config.yaml
image_size: 48
crop_scale_min: 0.4
color_jitter: 0.6
norm_position: "pre"
epochs: 23.7
weight_decay: 0.2
Rows from block 4 of a small self-supervised image encoder, named by matrix and row number. Rows with one number belong to one neuron. Each number is 50 + 10 x the weight over its row's rms, rounded and kept within 0 to 99. All counts start at 0. After the name is the row's rms in percent of the matrix's.
After each neuron's rows are labels from the 100 images, of 14848, where the neuron reaches its highest value: "top examples" is what is common among them. Only what is clearly more common there than usual is listed. The data: photos of plants, animals and fungi (iNaturalist).
# fc1: MLP up (model.blocks.4.mlp.fc1.weight, 1152x192), inputs 0-191
# fc2: MLP down (model.blocks.4.mlp.fc2.weight, 192x1152, transposed), outputs 0-191

fc1.291 101:51 48 42 45 55 50 44 43 56 45 49 42 51 66 41 41 48 83 48 32 52 53 64 51 52 36 57 67 46 63 51 48 54 35 30 47 44 37 40 43 65 65 53 48 42 64 47 48 49 35 51 65 49 49 71 47 46 50 55 53 59 24 58 46 44 49 55 27 50 45 50 33 52 46 36 57 54 44 35 35 49 56 48 49 49 53 66 66 48 61 55 53 71 38 67 53 49 45 48 52 60 20 43 45 36 61 47 47 41 35 54 28 50 49 48 65 62 49 51 52 38 47 64 49 32 52 50 53 40 62 42 62 25 50 35 66 62 56 31 44 43 38 46 51 40 56 41 43 51 52 47 73 57 57 36 46 46 75 60 40 39 44 63 47 56 48 50 56 41 46 50 49 49 51 46 50 41 49 52 49 58 34 29 57 58 55 42 60 49 53 42 45
fc2.291 105:51 71 58 56 37 49 41 49 48 63 27 55 52 55 56 48 59 40 56 70 41 32 39 47 49 48 37 52 71 55 51 47 42 51 62 45 59 50 43 57 42 43 42 38 60 53 39 47 69 57 29 43 30 69 51 45 51 49 33 50 43 62 55 85 50 31 51 60 61 59 53 78 47 51 56 44 39 52 64 53 62 48 54 42 50 35 48 37 52 56 33 59 54 48 45 51 37 50 33 51 50 48 41 59 47 38 54 49 46 63 46 56 40 41 59 44 62 53 56 57 54 53 43 42 39 34 39 59 54 59 55 43 50 48 49 63 54 60 44 56 61 60 40 42 72 58 51 58 31 66 48 51 47 38 58 45 51 47 69 51 34 57 35 42 65 46 48 37 33 56 61 43 53 30 57 42 47 66 38 54 40 54 42 41 47 50 59 56 43 47 30 40
top examples: class Aves; phylum Chordata; order Passeriformes

fc1.251 098:50 39 40 54 45 60 72 66 53 38 48 52 55 40 52 49 55 35 53 55 57 39 57 45 63 35 49 59 48 60 71 45 57 48 65 54 49 43 35 39 67 53 54 58 42 34 48 56 45 58 60 65 54 31 51 55 45 36 59 42 43 60 56 50 59 53 44 44 66 64 45 59 56 51 51 59 54 69 40 65 39 56 60 54 59 40 51 53 52 62 47 47 64 45 58 36 59 62 67 62 49 27 59 58 64 59 45 46 53 55 66 43 42 56 61 58 35 64 30 54 61 44 53 56 47 46 53 38 49 41 64 60 51 31 45 50 45 50 47 56 46 53 54 57 46 39 53 36 45 45 68 41 62 64 30 51 52 62 48 56 36 49 52 43 59 52 35 50 37 35 55 61 39 49 20 50 27 47 42 56 51 59 40 36 58 26 61 60 64 52 67 37
fc2.251 104:50 55 48 28 38 61 45 52 67 54 44 50 41 27 50 50 61 41 48 65 59 67 49 53 62 53 51 66 47 38 35 45 56 49 62 57 37 42 33 54 50 60 56 52 49 51 49 51 45 56 46 67 38 30 59 38 66 40 61 62 50 31 49 36 54 62 55 45 48 40 71 51 40 51 51 47 52 57 31 53 65 53 61 54 53 42 45 52 50 44 66 40 49 51 49 47 48 55 57 67 43 50 57 41 40 55 43 54 73 57 56 67 61 26 54 45 43 68 57 57 55 48 55 47 28 56 49 41 51 44 38 47 48 47 49 70 57 53 38 51 31 66 52 55 49 44 46 44 53 40 47 50 36 54 18 52 50 57 62 57 73 51 29 54 33 59 36 63 54 50 47 51 44 42 43 42 44 51 56 61 49 48 71 65 52 42 42 69 40 40 39 51
top examples: phylum Arthropoda; class Insecta

fc1.326 083:36 42 64 71 41 43 56 56 38 54 37 41 58 33 51 57 43 62 25 48 44 48 47 50 39 43 57 46 54 53 59 44 57 46 58 62 37 49 55 44 45 47 47 53 36 47 56 31 37 50 64 57 40 49 52 43 42 39 53 57 46 46 27 47 37 40 32 57 42 48 40 61 44 44 53 49 54 41 56 59 48 68 37 50 39 36 45 52 46 38 49 60 55 62 39 20 59 39 55 52 60 53 53 44 50 44 65 49 49 51 24 59 69 56 37 41 54 44 62 56 71 45 42 49 58 37 59 46 39 69 37 57 47 43 59 50 44 56 67 60 62 44 51 51 32 49 50 58 56 57 49 46 33 46 59 45 41 50 64 51 39 44 57 48 38 66 41 42 38 36 44 58 45 45 64 48 25 46 36 61 53 34 48 66 39 37 75 36 45 51 45 41
fc2.326 085:48 44 50 41 46 58 44 43 67 46 48 65 36 30 49 41 35 42 33 52 64 59 50 67 37 61 56 47 50 43 41 46 46 65 51 32 43 38 60 37 46 81 54 57 56 31 58 55 36 62 45 43 41 70 44 48 40 42 30 43 41 40 44 45 61 63 42 52 53 52 36 67 21 62 55 43 51 40 35 56 52 63 45 47 42 43 38 50 46 63 44 58 51 45 63 43 55 37 60 61 56 46 34 71 58 63 75 63 57 46 59 41 74 54 57 46 61 41 38 51 45 62 44 51 43 39 37 47 54 42 49 47 51 60 59 50 54 46 51 36 53 57 42 63 45 48 49 50 53 58 58 49 30 63 49 41 36 53 54 48 54 51 47 45 40 48 44 50 51 44 55 34 57 50 50 32 33 42 51 57 50 60 60 52 37 46 51 49 42 33 46 26
top examples: phylum Arthropoda; class Insecta

fc1.717 081:48 68 59 53 56 48 70 58 48 64 57 71 56 36 60 42 54 48 60 43 44 41 50 53 42 46 76 43 38 57 40 37 59 64 42 42 50 50 48 14 34 49 62 73 55 55 48 53 53 43 67 36 57 63 48 48 40 38 43 52 52 42 56 34 58 41 55 58 54 43 52 48 34 52 51 50 41 40 42 35 44 48 53 61 63 53 73 51 57 51 49 51 51 41 47 49 59 61 42 51 33 44 52 61 54 60 30 48 40 69 40 32 48 59 31 55 54 53 71 57 51 40 61 45 41 48 51 32 59 40 38 57 43 54 54 63 73 72 41 54 46 49 61 45 36 51 40 41 53 47 59 40 60 55 58 53 60 60 34 53 47 44 48 53 41 49 61 53 59 59 53 55 65 35 57 49 54 40 31 44 47 49 39 63 58 49 40 34 61 52 44 65
fc2.717 095:48 38 46 54 39 49 45 55 36 44 50 47 49 36 49 32 45 55 64 44 40 56 35 48 48 39 63 41 65 69 39 78 41 32 53 42 45 39 50 67 60 56 53 49 53 62 44 43 56 45 42 46 50 54 52 56 46 30 58 46 38 55 56 61 33 55 58 55 56 53 50 49 45 51 56 44 41 56 53 37 35 47 68 48 41 39 47 34 34 64 38 34 58 62 56 54 32 39 63 66 61 42 46 44 41 57 55 53 45 27 49 64 31 48 54 48 53 59 48 47 58 66 47 54 43 57 61 69 56 52 59 53 54 60 53 48 51 49 61 49 51 61 56 68 48 44 35 77 38 46 39 76 46 44 61 32 45 51 79 48 64 43 50 36 49 32 46 57 48 55 45 50 50 41 46 46 59 40 41 51 45 45 51 30 35 41 38 60 51 39 63 57
top examples: class Aves

fc1.204 085:54 58 57 49 48 50 66 47 62 67 41 53 57 52 45 53 51 45 52 38 40 51 46 47 41 46 47 44 52 51 56 64 41 48 64 50 36 46 51 33 64 57 50 35 49 49 53 55 37 58 56 62 35 55 53 47 32 44 60 52 49 52 45 40 33 43 45 45 45 52 49 48 38 35 37 58 51 54 48 78 44 31 58 50 35 65 48 55 58 61 57 42 48 38 56 62 54 65 35 44 51 59 56 69 51 44 53 38 47 41 42 39 47 48 43 52 56 28 46 41 43 55 53 42 58 56 48 61 48 46 46 50 56 34 44 53 55 49 28 61 44 35 40 46 32 51 54 44 56 57 50 55 37 59 51 59 44 35 44 79 45 51 52 38 51 33 62 41 32 74 75 31 36 46 44 61 36 65 42 63 64 42 44 52 28 53 67 44 75 54 65 40
fc2.204 086:70 36 52 47 56 55 80 33 65 60 41 51 82 52 47 58 43 49 48 54 48 41 31 58 49 58 44 40 55 60 44 30 55 53 53 39 34 47 37 38 54 55 55 57 48 43 54 57 33 59 59 59 39 52 57 51 50 59 46 69 67 48 50 48 50 52 58 41 46 59 41 62 64 39 52 50 40 43 48 42 53 44 35 60 43 54 55 63 64 49 60 44 51 44 53 47 50 42 46 52 59 47 55 47 43 38 60 50 57 43 41 41 64 61 70 37 49 49 52 48 46 49 57 56 51 32 60 38 65 31 49 43 54 45 61 56 54 56 36 64 38 55 63 41 37 26 61 57 46 43 49 43 60 52 58 44 51 33 24 48 51 37 47 37 50 48 37 29 53 53 43 28 55 47 57 63 60 54 40 60 57 49 46 70 64 34 35 46 38 56 59 67
top examples: class Insecta; phylum Arthropoda; order Lepidoptera

fc1.5 111:45 51 44 46 52 34 50 56 40 37 53 34 64 56 56 41 46 46 34 51 56 58 46 49 43 64 56 59 49 35 56 39 43 65 44 49 50 46 47 56 45 50 69 56 36 54 30 63 55 33 63 36 55 49 51 52 52 61 49 53 47 48 51 38 71 44 60 47 29 40 54 57 42 50 50 46 57 33 60 63 55 56 50 44 38 33 35 24 58 53 49 46 55 44 49 44 40 57 48 60 26 78 28 41 49 42 43 49 44 57 63 31 47 60 59 39 52 31 67 30 51 61 50 55 46 55 57 46 67 47 57 65 48 55 68 56 52 43 53 47 31 50 55 50 47 67 65 54 42 37 44 56 33 65 40 25 55 64 63 57 56 47 55 48 53 54 29 50 66 54 42 44 46 50 41 62 35 54 45 57 40 49 40 50 44 32 56 52 42 53 55 45
fc2.5 104:55 52 57 40 45 50 42 59 51 52 52 61 57 44 45 38 30 50 51 32 37 53 62 54 57 63 32 54 48 42 54 64 54 39 48 73 46 44 49 41 34 57 49 44 59 52 54 44 61 56 54 59 56 69 40 59 50 68 42 40 49 58 50 63 68 41 41 59 49 55 45 61 51 56 45 42 72 39 38 47 47 51 45 49 37 40 40 63 54 47 55 60 49 60 40 44 51 39 49 50 60 70 18 43 56 36 52 36 50 43 42 20 66 53 77 43 60 35 31 39 48 62 49 44 34 68 45 46 48 45 57 66 53 47 60 48 58 45 50 53 46 54 80 42 39 70 25 48 58 48 54 33 46 51 60 46 41 48 50 54 55 60 67 56 52 64 47 49 41 48 49 53 56 55 45 49 37 40 33 45 47 50 47 63 37 57 38 48 58 52 46 43
top examples: phylum Arthropoda; class Insecta; order Lepidoptera

fc1.124 104:52 42 30 50 55 43 47 60 53 41 48 52 52 43 50 32 58 43 42 45 76 54 53 41 50 50 43 59 54 44 30 46 59 64 63 58 43 60 47 50 70 51 60 79 56 60 41 57 54 43 50 39 59 42 53 50 52 57 43 67 60 50 50 35 59 51 51 58 52 31 54 59 56 53 48 56 74 51 59 64 47 45 34 57 56 44 49 42 49 55 36 51 38 59 46 51 39 53 64 69 40 54 35 58 51 46 33 61 46 41 54 15 45 67 42 41 55 49 43 37 45 49 58 41 41 69 49 61 55 56 40 56 40 66 51 53 63 55 50 56 44 70 64 53 41 53 64 42 38 28 48 75 48 50 37 33 63 63 60 51 46 54 49 50 72 56 51 59 43 60 65 43 32 49 59 55 46 40 48 58 35 55 40 49 45 48 57 46 37 47 50 58
fc2.124 102:49 48 49 55 47 44 27 42 33 47 43 32 54 29 54 43 35 58 53 43 47 70 49 62 55 54 43 55 32 43 48 59 38 40 50 57 29 37 46 42 29 74 57 49 68 54 45 33 52 37 44 39 52 38 41 59 39 60 39 53 45 53 48 57 54 40 42 57 49 56 58 69 50 39 48 42 63 31 33 48 41 60 51 52 22 45 41 53 56 60 43 52 50 35 35 59 56 54 53 56 50 65 43 50 40 51 38 57 49 44 45 41 49 60 68 47 62 58 53 46 38 46 58 55 34 60 71 27 61 44 44 49 54 49 38 41 56 39 44 42 35 51 61 33 58 62 48 45 40 44 45 45 42 30 45 58 55 48 60 46 66 45 51 44 51 63 37 51 64 38 55 60 56 49 50 68 45 57 38 55 63 53 47 49 68 52 41 55 68 51 70 49
top examples: phylum Arthropoda; class Insecta

fc1.438 092:46 36 46 51 40 53 47 44 32 61 55 71 48 45 54 69 48 49 46 48 55 40 52 54 38 60 48 38 44 60 65 64 44 43 46 57 52 51 29 55 12 51 35 37 54 55 31 53 53 64 57 50 53 66 62 45 54 40 47 46 41 56 49 41 34 52 62 56 62 44 52 39 49 50 62 43 45 47 47 30 47 43 54 36 70 31 53 54 43 63 49 56 50 46 39 51 44 64 61 50 56 55 48 63 30 47 27 25 38 47 53 44 67 52 50 60 50 48 58 59 45 39 43 50 41 46 37 73 58 47 55 61 39 45 39 53 61 48 47 57 53 57 56 62 54 44 56 31 42 56 58 57 27 48 64 49 49 49 51 47 62 69 41 45 49 53 55 40 66 72 38 52 53 45 41 56 69 59 56 53 57 62 56 49 40 56 44 32 64 61 41 39
fc2.438 105:46 55 61 52 59 41 52 45 42 42 63 37 62 39 52 38 49 40 43 61 45 49 47 32 48 53 35 45 39 62 35 59 58 64 43 64 53 41 55 56 66 44 47 64 50 43 50 52 41 27 65 40 40 61 51 51 51 33 40 51 39 57 46 39 51 42 35 50 39 50 31 33 53 56 65 56 58 40 61 40 47 46 53 46 53 61 51 55 47 53 64 50 40 59 48 28 48 65 59 30 39 38 60 60 46 41 43 52 40 71 63 37 45 70 46 42 43 41 45 34 41 43 32 46 48 56 33 45 44 46 56 55 53 54 45 60 46 32 47 54 54 54 55 36 49 46 51 48 52 39 64 51 35 44 48 59 56 61 42 47 63 35 47 37 59 55 64 44 61 51 53 48 48 67 37 46 40 53 24 39 65 67 41 57 71 56 55 41 67 35 66 72
top examples: class Aves

fc1.738 088:50 49 38 70 32 47 59 86 44 49 53 38 39 65 58 37 48 49 47 48 55 49 45 33 65 33 56 58 49 44 37 57 34 32 59 50 48 39 56 63 57 50 47 51 54 39 49 44 71 41 60 56 29 43 39 35 46 62 60 46 56 52 52 48 52 58 65 39 53 68 41 51 55 63 48 55 41 54 36 52 58 55 56 20 52 52 41 36 52 56 40 49 53 41 59 50 47 62 38 37 43 62 37 57 62 70 39 46 49 54 49 56 41 28 70 49 59 43 41 56 51 40 29 55 65 63 53 38 49 50 47 42 26 61 59 49 42 57 67 36 43 46 46 49 50 49 64 55 50 62 50 54 47 51 47 41 50 68 29 48 58 46 53 67 44 44 48 37 59 51 48 47 43 43 50 41 63 40 50 64 61 48 51 50 54 46 37 32 53 62 60 49
fc2.738 099:37 36 46 45 66 29 43 51 40 49 48 54 42 34 54 52 57 70 48 42 65 44 61 50 53 59 33 51 40 53 49 58 45 39 54 44 44 49 52 31 51 46 50 34 43 50 43 46 36 57 59 58 61 57 44 58 23 43 56 63 60 49 46 27 60 53 62 47 59 47 44 44 55 50 58 36 55 32 38 53 26 52 50 45 54 53 64 64 41 40 44 61 56 48 37 67 54 54 48 58 57 30 61 56 76 43 56 61 52 50 49 60 53 40 41 56 65 30 46 49 70 35 33 53 62 55 46 42 54 55 53 50 51 41 49 49 51 38 41 39 30 43 46 37 48 41 52 46 61 59 49 34 44 46 48 42 49 70 69 35 56 33 61 34 62 40 51 37 62 48 47 42 43 75 40 40 36 42 67 40 51 45 49 56 46 63 45 53 56 62 45 55
top examples: class Insecta; phylum Arthropoda

fc1.491 091:49 53 59 44 48 60 43 67 57 57 43 42 52 70 56 65 41 52 50 47 47 64 49 60 51 62 41 53 50 59 41 45 49 72 46 51 59 47 43 43 41 52 51 62 43 57 60 42 48 45 51 27 40 63 52 42 48 55 51 45 48 46 48 49 38 44 37 67 69 59 68 48 71 52 56 45 55 44 63 32 47 45 50 61 50 64 42 64 37 49 58 59 57 55 61 67 45 58 54 49 69 67 44 49 25 64 56 47 53 48 69 69 59 57 61 54 39 32 49 35 45 48 72 54 46 36 54 78 48 62 42 62 45 40 48 56 53 49 40 52 47 44 67 59 50 50 46 41 65 50 56 61 49 53 35 48 40 54 71 63 54 41 43 52 61 63 49 46 57 52 35 73 47 58 42 51 48 62 53 53 27 38 39 26 48 41 51 38 58 63 56 50
fc2.491 094:51 45 50 43 57 36 51 48 40 35 51 69 61 40 53 47 54 65 53 39 57 38 46 50 42 77 51 75 57 49 61 54 52 42 60 39 44 41 58 37 50 55 51 55 46 56 56 45 59 54 43 45 50 44 37 44 40 43 41 60 59 34 41 50 42 50 42 41 49 65 45 44 49 45 49 51 68 40 53 50 26 26 39 37 45 57 54 47 47 85 28 48 48 53 48 69 45 55 40 48 55 55 52 38 58 45 47 44 60 48 52 58 68 44 19 38 50 39 58 47 77 40 53 55 53 51 45 45 41 52 54 59 83 37 39 52 57 32 63 47 48 50 48 56 53 45 47 38 58 36 50 32 54 48 60 54 50 48 56 57 41 36 42 61 42 52 46 51 55 59 48 52 49 65 40 46 38 44 77 35 42 63 54 49 47 40 51 61 52 41 45 59
top examples: phylum Arthropoda; class Insecta; order Lepidoptera

fc1.284 099:71 59 77 52 50 39 52 50 49 55 67 56 42 48 32 50 58 49 61 48 42 43 35 45 46 52 55 51 50 44 60 43 62 37 45 56 51 64 48 57 70 48 57 44 46 51 50 55 54 60 45 11 49 67 50 48 46 53 35 66 47 56 58 43 55 56 48 48 34 52 45 57 53 43 52 46 52 56 65 48 44 61 52 43 57 41 43 50 47 56 37 65 43 60 42 51 45 68 33 47 45 54 48 33 38 44 48 46 48 47 49 47 55 61 57 40 53 63 55 63 72 66 33 60 59 33 51 71 51 54 40 48 47 53 42 50 58 56 28 65 56 42 32 37 35 45 44 53 39 51 46 59 50 37 46 43 39 44 78 49 55 41 36 48 49 67 69 56 36 73 41 59 47 59 49 73 58 54 52 35 56 52 44 41 58 52 55 57 55 61 29 46
fc2.284 099:62 45 59 51 40 62 59 59 39 61 52 25 37 47 50 51 54 51 58 45 43 50 54 42 67 63 27 45 37 50 49 47 88 51 47 42 42 30 49 64 64 55 41 51 57 44 49 45 60 34 55 45 49 25 52 59 60 39 60 58 40 56 51 45 59 65 41 32 46 63 42 45 65 45 50 45 51 56 45 38 38 30 44 44 68 58 45 63 44 53 50 55 52 50 66 53 49 50 61 40 44 42 51 53 46 53 51 53 71 51 59 42 45 62 46 54 56 45 59 52 22 47 47 52 57 36 46 39 63 46 45 34 65 57 42 46 47 44 45 60 58 56 57 46 53 42 63 64 86 45 39 53 55 59 39 57 49 30 49 57 55 69 64 36 51 54 49 46 55 53 52 41 44 45 34 54 54 71 50 59 34 49 51 49 62 66 53 47 42 47 49 54
top examples: class Aves; order Passeriformes

fc1.205 102:46 59 55 52 38 47 46 38 58 55 48 62 45 63 34 49 36 57 37 56 26 56 42 53 29 68 60 42 52 60 66 52 47 46 31 51 48 48 50 39 44 48 35 55 54 52 66 29 49 51 45 46 62 45 56 46 60 56 57 66 53 48 51 50 45 48 51 55 52 54 66 37 39 69 53 67 44 56 56 52 43 52 51 39 49 54 30 26 54 51 52 51 54 62 35 52 40 44 35 56 43 48 33 44 49 26 57 24 53 49 40 55 55 26 56 67 57 61 58 71 44 61 57 55 42 67 42 57 53 54 33 57 57 50 47 28 49 63 43 47 37 39 59 49 58 35 47 44 39 46 55 35 37 60 54 56 54 62 58 64 33 44 30 58 57 54 27 61 73 61 57 50 43 48 37 49 45 48 50 55 43 48 54 36 51 50 52 60 48 45 61 43
fc2.205 108:74 58 38 49 37 44 40 53 43 26 34 56 46 52 58 47 45 40 38 33 58 42 34 38 48 52 47 57 42 49 47 70 53 39 57 25 51 56 57 51 50 59 50 41 64 53 28 54 67 25 49 58 41 50 40 61 39 46 33 45 54 51 46 52 45 55 57 47 47 57 55 47 46 72 49 49 55 57 54 49 47 45 60 51 60 44 64 49 50 58 42 40 43 56 52 63 48 40 54 68 53 51 36 50 39 45 49 45 61 50 63 55 41 47 47 50 58 69 55 65 58 51 22 36 51 46 61 73 51 54 66 51 55 55 41 26 47 43 45 45 67 51 40 54 28 48 37 62 54 43 53 53 33 24 51 44 55 62 55 48 71 52 59 59 45 35 63 64 31 36 51 44 58 44 53 58 46 49 52 52 43 41 50 41 39 32 55 64 48 43 46 52
top examples: class Aves

fc1.301 111:63 53 62 48 53 65 60 34 36 36 41 50 41 48 60 51 44 55 31 72 53 51 45 74 66 66 65 42 63 55 65 65 48 53 57 63 39 59 59 60 58 32 52 49 52 50 45 67 46 74 28 53 48 59 37 42 50 41 57 37 56 41 33 39 59 23 48 54 46 66 61 49 39 52 48 40 70 50 64 35 49 46 32 42 62 53 34 52 49 53 39 47 48 45 46 43 40 56 39 51 47 44 72 46 33 56 46 52 48 53 54 53 56 43 46 40 41 47 54 57 42 64 35 67 58 39 46 51 55 58 56 48 47 54 62 46 40 55 36 41 48 41 40 64 36 38 61 51 67 49 50 61 50 39 41 41 40 50 44 45 51 53 46 61 57 56 12 58 45 52 51 44 54 30 64 49 48 42 52 46 44 52 56 56 48 47 43 46 39 53 46 52
fc2.301 100:31 41 56 38 53 40 61 57 58 51 37 28 55 50 55 54 44 46 51 58 47 46 56 40 58 41 52 43 45 37 32 46 56 57 53 24 68 53 34 59 62 47 47 33 51 59 54 38 48 50 47 38 62 46 67 42 40 39 40 47 57 30 58 52 55 50 48 47 60 60 66 32 58 38 58 36 55 41 57 63 44 41 44 49 56 46 56 39 41 65 46 48 50 51 65 35 54 51 61 56 38 47 60 50 57 47 62 64 57 42 59 42 61 50 47 47 61 47 62 45 60 66 79 58 33 34 49 49 49 47 37 48 50 48 59 54 65 64 41 37 66 49 48 63 52 45 54 65 68 61 57 52 47 57 49 57 57 61 62 49 43 27 55 38 44 40 37 50 53 29 39 59 62 59 40 57 43 55 68 56 26 68 62 40 58 53 53 44 62 64 38 52
top examples: class Insecta; phylum Arthropoda

fc1.466 091:53 64 46 40 49 37 53 51 43 43 66 49 52 62 58 30 69 43 46 52 55 56 41 29 63 39 65 60 39 56 37 47 62 48 50 41 65 38 36 39 59 41 45 44 32 47 50 50 49 36 65 48 65 47 60 32 41 37 50 47 44 42 59 50 54 24 45 52 38 36 57 47 51 44 70 44 46 45 49 54 44 57 51 67 28 41 45 53 50 42 49 45 42 40 51 65 61 47 38 55 78 61 34 43 41 65 42 59 61 65 53 50 31 33 45 60 48 45 39 46 40 46 34 38 50 52 53 55 54 47 55 36 42 49 53 58 52 40 57 51 36 36 63 50 46 68 51 49 59 33 53 66 63 61 53 58 69 64 59 43 55 62 54 47 46 54 60 34 47 47 44 45 33 51 54 57 51 39 56 68 57 49 40 62 39 55 36 31 41 45 38 42
fc2.466 110:49 39 39 45 43 52 42 53 56 59 46 59 48 48 37 59 52 53 61 70 48 61 56 59 63 48 53 60 70 48 41 60 52 47 44 54 48 49 46 56 63 50 34 27 56 57 62 39 39 43 58 42 41 45 62 66 47 42 50 48 55 55 56 63 45 68 54 62 61 41 63 53 38 33 35 45 48 58 41 34 51 64 50 23 70 36 50 50 64 64 59 52 55 52 65 45 37 41 53 50 42 45 44 27 40 58 24 36 56 27 58 57 57 55 50 40 51 52 55 61 51 48 77 41 57 40 39 44 54 61 26 50 54 47 59 57 69 54 39 53 61 51 52 60 59 41 56 51 42 33 31 54 44 36 45 47 33 43 50 38 45 59 51 38 51 32 57 28 59 47 54 49 54 48 46 35 44 59 42 33 46 48 55 44 46 42 45 54 42 41 39 39
top examples: class Aves; phylum Chordata

fc1.384 088:61 53 28 56 46 62 48 60 58 38 51 64 44 47 43 36 65 52 52 37 59 67 66 45 47 60 35 41 35 43 43 69 66 40 57 58 57 29 47 35 55 45 53 39 51 47 46 64 50 49 35 35 77 36 63 58 45 67 56 39 65 44 61 48 40 43 48 44 43 49 51 48 56 63 44 61 56 49 28 58 38 53 53 48 59 56 35 38 45 41 54 59 28 49 49 62 51 49 54 58 48 43 72 46 31 49 48 60 61 46 34 41 50 44 24 55 47 48 63 41 43 30 46 47 63 50 44 50 50 63 55 28 26 30 47 39 54 46 57 72 48 39 38 44 49 47 56 57 60 28 49 63 48 46 52 45 47 44 49 53 38 58 54 47 45 47 46 57 44 44 46 51 40 47 60 50 52 60 52 39 33 51 50 57 66 56 45 58 47 44 52 40
fc2.384 104:49 65 29 44 48 52 42 48 44 54 28 42 58 67 45 36 59 60 64 60 41 52 47 50 54 38 53 54 64 57 47 46 45 47 56 53 40 55 47 45 38 41 41 38 66 50 60 60 55 37 63 48 41 43 66 57 42 53 27 42 46 62 57 51 58 50 51 60 41 48 53 61 51 45 60 29 47 45 70 46 61 39 50 43 49 35 59 51 59 59 51 64 66 59 58 53 43 41 44 45 56 58 59 45 50 28 56 38 22 61 58 58 60 58 57 29 47 53 55 45 44 49 63 36 34 53 69 58 51 46 60 64 57 48 36 48 61 76 50 48 58 48 52 57 48 30 52 52 59 33 42 55 55 48 63 46 41 54 26 43 48 48 77 48 38 31 59 47 54 59 34 60 47 44 55 36 58 55 43 54 53 40 39 56 29 40 46 59 38 57 41 48
top examples: class Aves; phylum Chordata; order Accipitriformes; family: Accipitridae

fc1.273 113:50 47 51 47 52 45 61 39 19 50 59 43 53 49 48 75 44 48 50 41 56 55 47 62 47 52 46 48 58 39 64 46 32 57 57 28 45 35 46 41 42 45 53 52 28 60 35 69 59 47 48 43 51 45 59 66 53 54 50 47 39 45 52 65 50 49 52 28 40 47 37 44 48 46 55 46 50 61 42 75 58 66 47 42 42 60 47 44 41 50 74 50 87 55 31 49 32 58 43 50 26 55 22 38 51 46 42 43 36 46 71 35 53 59 53 52 50 40 66 40 56 53 48 58 55 55 59 27 57 54 50 50 50 57 46 45 52 44 50 40 58 56 58 38 41 68 50 67 45 42 44 50 31 46 53 44 61 45 31 64 54 56 45 54 56 58 32 57 58 47 52 52 47 50 30 55 41 58 37 53 44 52 45 50 46 56 53 51 49 51 49 43
fc2.273 101:50 48 50 48 36 43 43 47 55 44 34 63 48 42 58 43 55 61 61 36 54 50 61 53 56 55 63 35 56 46 61 62 58 48 47 71 36 57 47 52 66 47 55 50 49 48 58 39 55 47 46 47 64 55 52 71 61 52 52 46 40 47 44 63 56 55 55 53 43 65 36 44 47 28 58 35 68 37 61 40 46 63 47 65 42 45 42 50 51 50 59 49 58 53 50 61 34 46 36 60 60 73 20 42 42 35 43 41 56 48 41 20 53 66 60 58 46 37 47 34 43 80 46 50 45 61 48 43 51 52 58 53 44 37 50 45 55 59 35 52 49 43 66 27 40 61 53 53 55 49 51 29 47 51 75 36 44 40 48 30 65 53 58 59 72 61 41 37 62 49 43 63 51 49 50 44 47 45 51 47 52 53 49 42 44 63 51 62 49 55 61 57
top examples: class Insecta; phylum Arthropoda

fc1.36 077:78 48 54 37 50 57 59 40 41 43 54 45 45 56 44 40 46 56 49 57 45 39 32 48 60 28 33 53 44 68 60 46 49 58 53 50 44 34 45 43 54 63 49 56 51 55 28 61 31 36 48 62 53 54 44 46 56 47 59 38 49 37 63 53 51 54 47 67 51 55 57 45 54 47 39 46 64 46 29 47 57 58 45 54 58 61 53 54 40 53 53 41 50 49 44 39 46 59 43 66 58 49 51 52 58 50 24 56 49 66 57 47 51 37 48 57 38 34 48 46 44 44 84 47 53 57 55 65 46 48 47 26 61 51 43 53 68 50 26 51 62 59 70 55 41 34 55 50 51 51 49 59 42 64 50 39 46 61 56 60 59 60 44 38 52 30 58 28 39 65 39 55 32 41 46 62 41 42 68 41 56 55 56 60 32 56 59 39 50 43 43 41
fc2.36 086:52 36 41 27 45 63 58 37 58 46 44 60 52 38 53 57 35 47 41 49 63 45 51 61 32 42 53 45 35 37 54 50 53 75 38 43 62 55 32 41 52 59 41 49 62 49 51 39 53 58 44 59 36 52 49 50 41 53 41 64 52 59 68 55 55 62 76 51 61 50 44 67 41 55 54 57 38 52 38 52 53 54 59 51 48 42 47 51 38 56 52 43 52 41 40 45 50 60 52 45 46 23 42 50 45 37 49 43 65 34 41 52 52 57 50 42 53 52 67 45 51 30 62 44 44 53 63 55 60 78 52 40 36 50 43 45 57 71 45 47 55 35 67 45 48 63 29 53 65 43 60 45 53 40 45 47 53 67 41 55 58 41 54 49 37 49 61 28 55 50 32 49 59 48 50 56 30 40 69 66 58 48 48 70 65 53 55 32 46 42 56 42
top examples: class Insecta; phylum Arthropoda; order Lepidoptera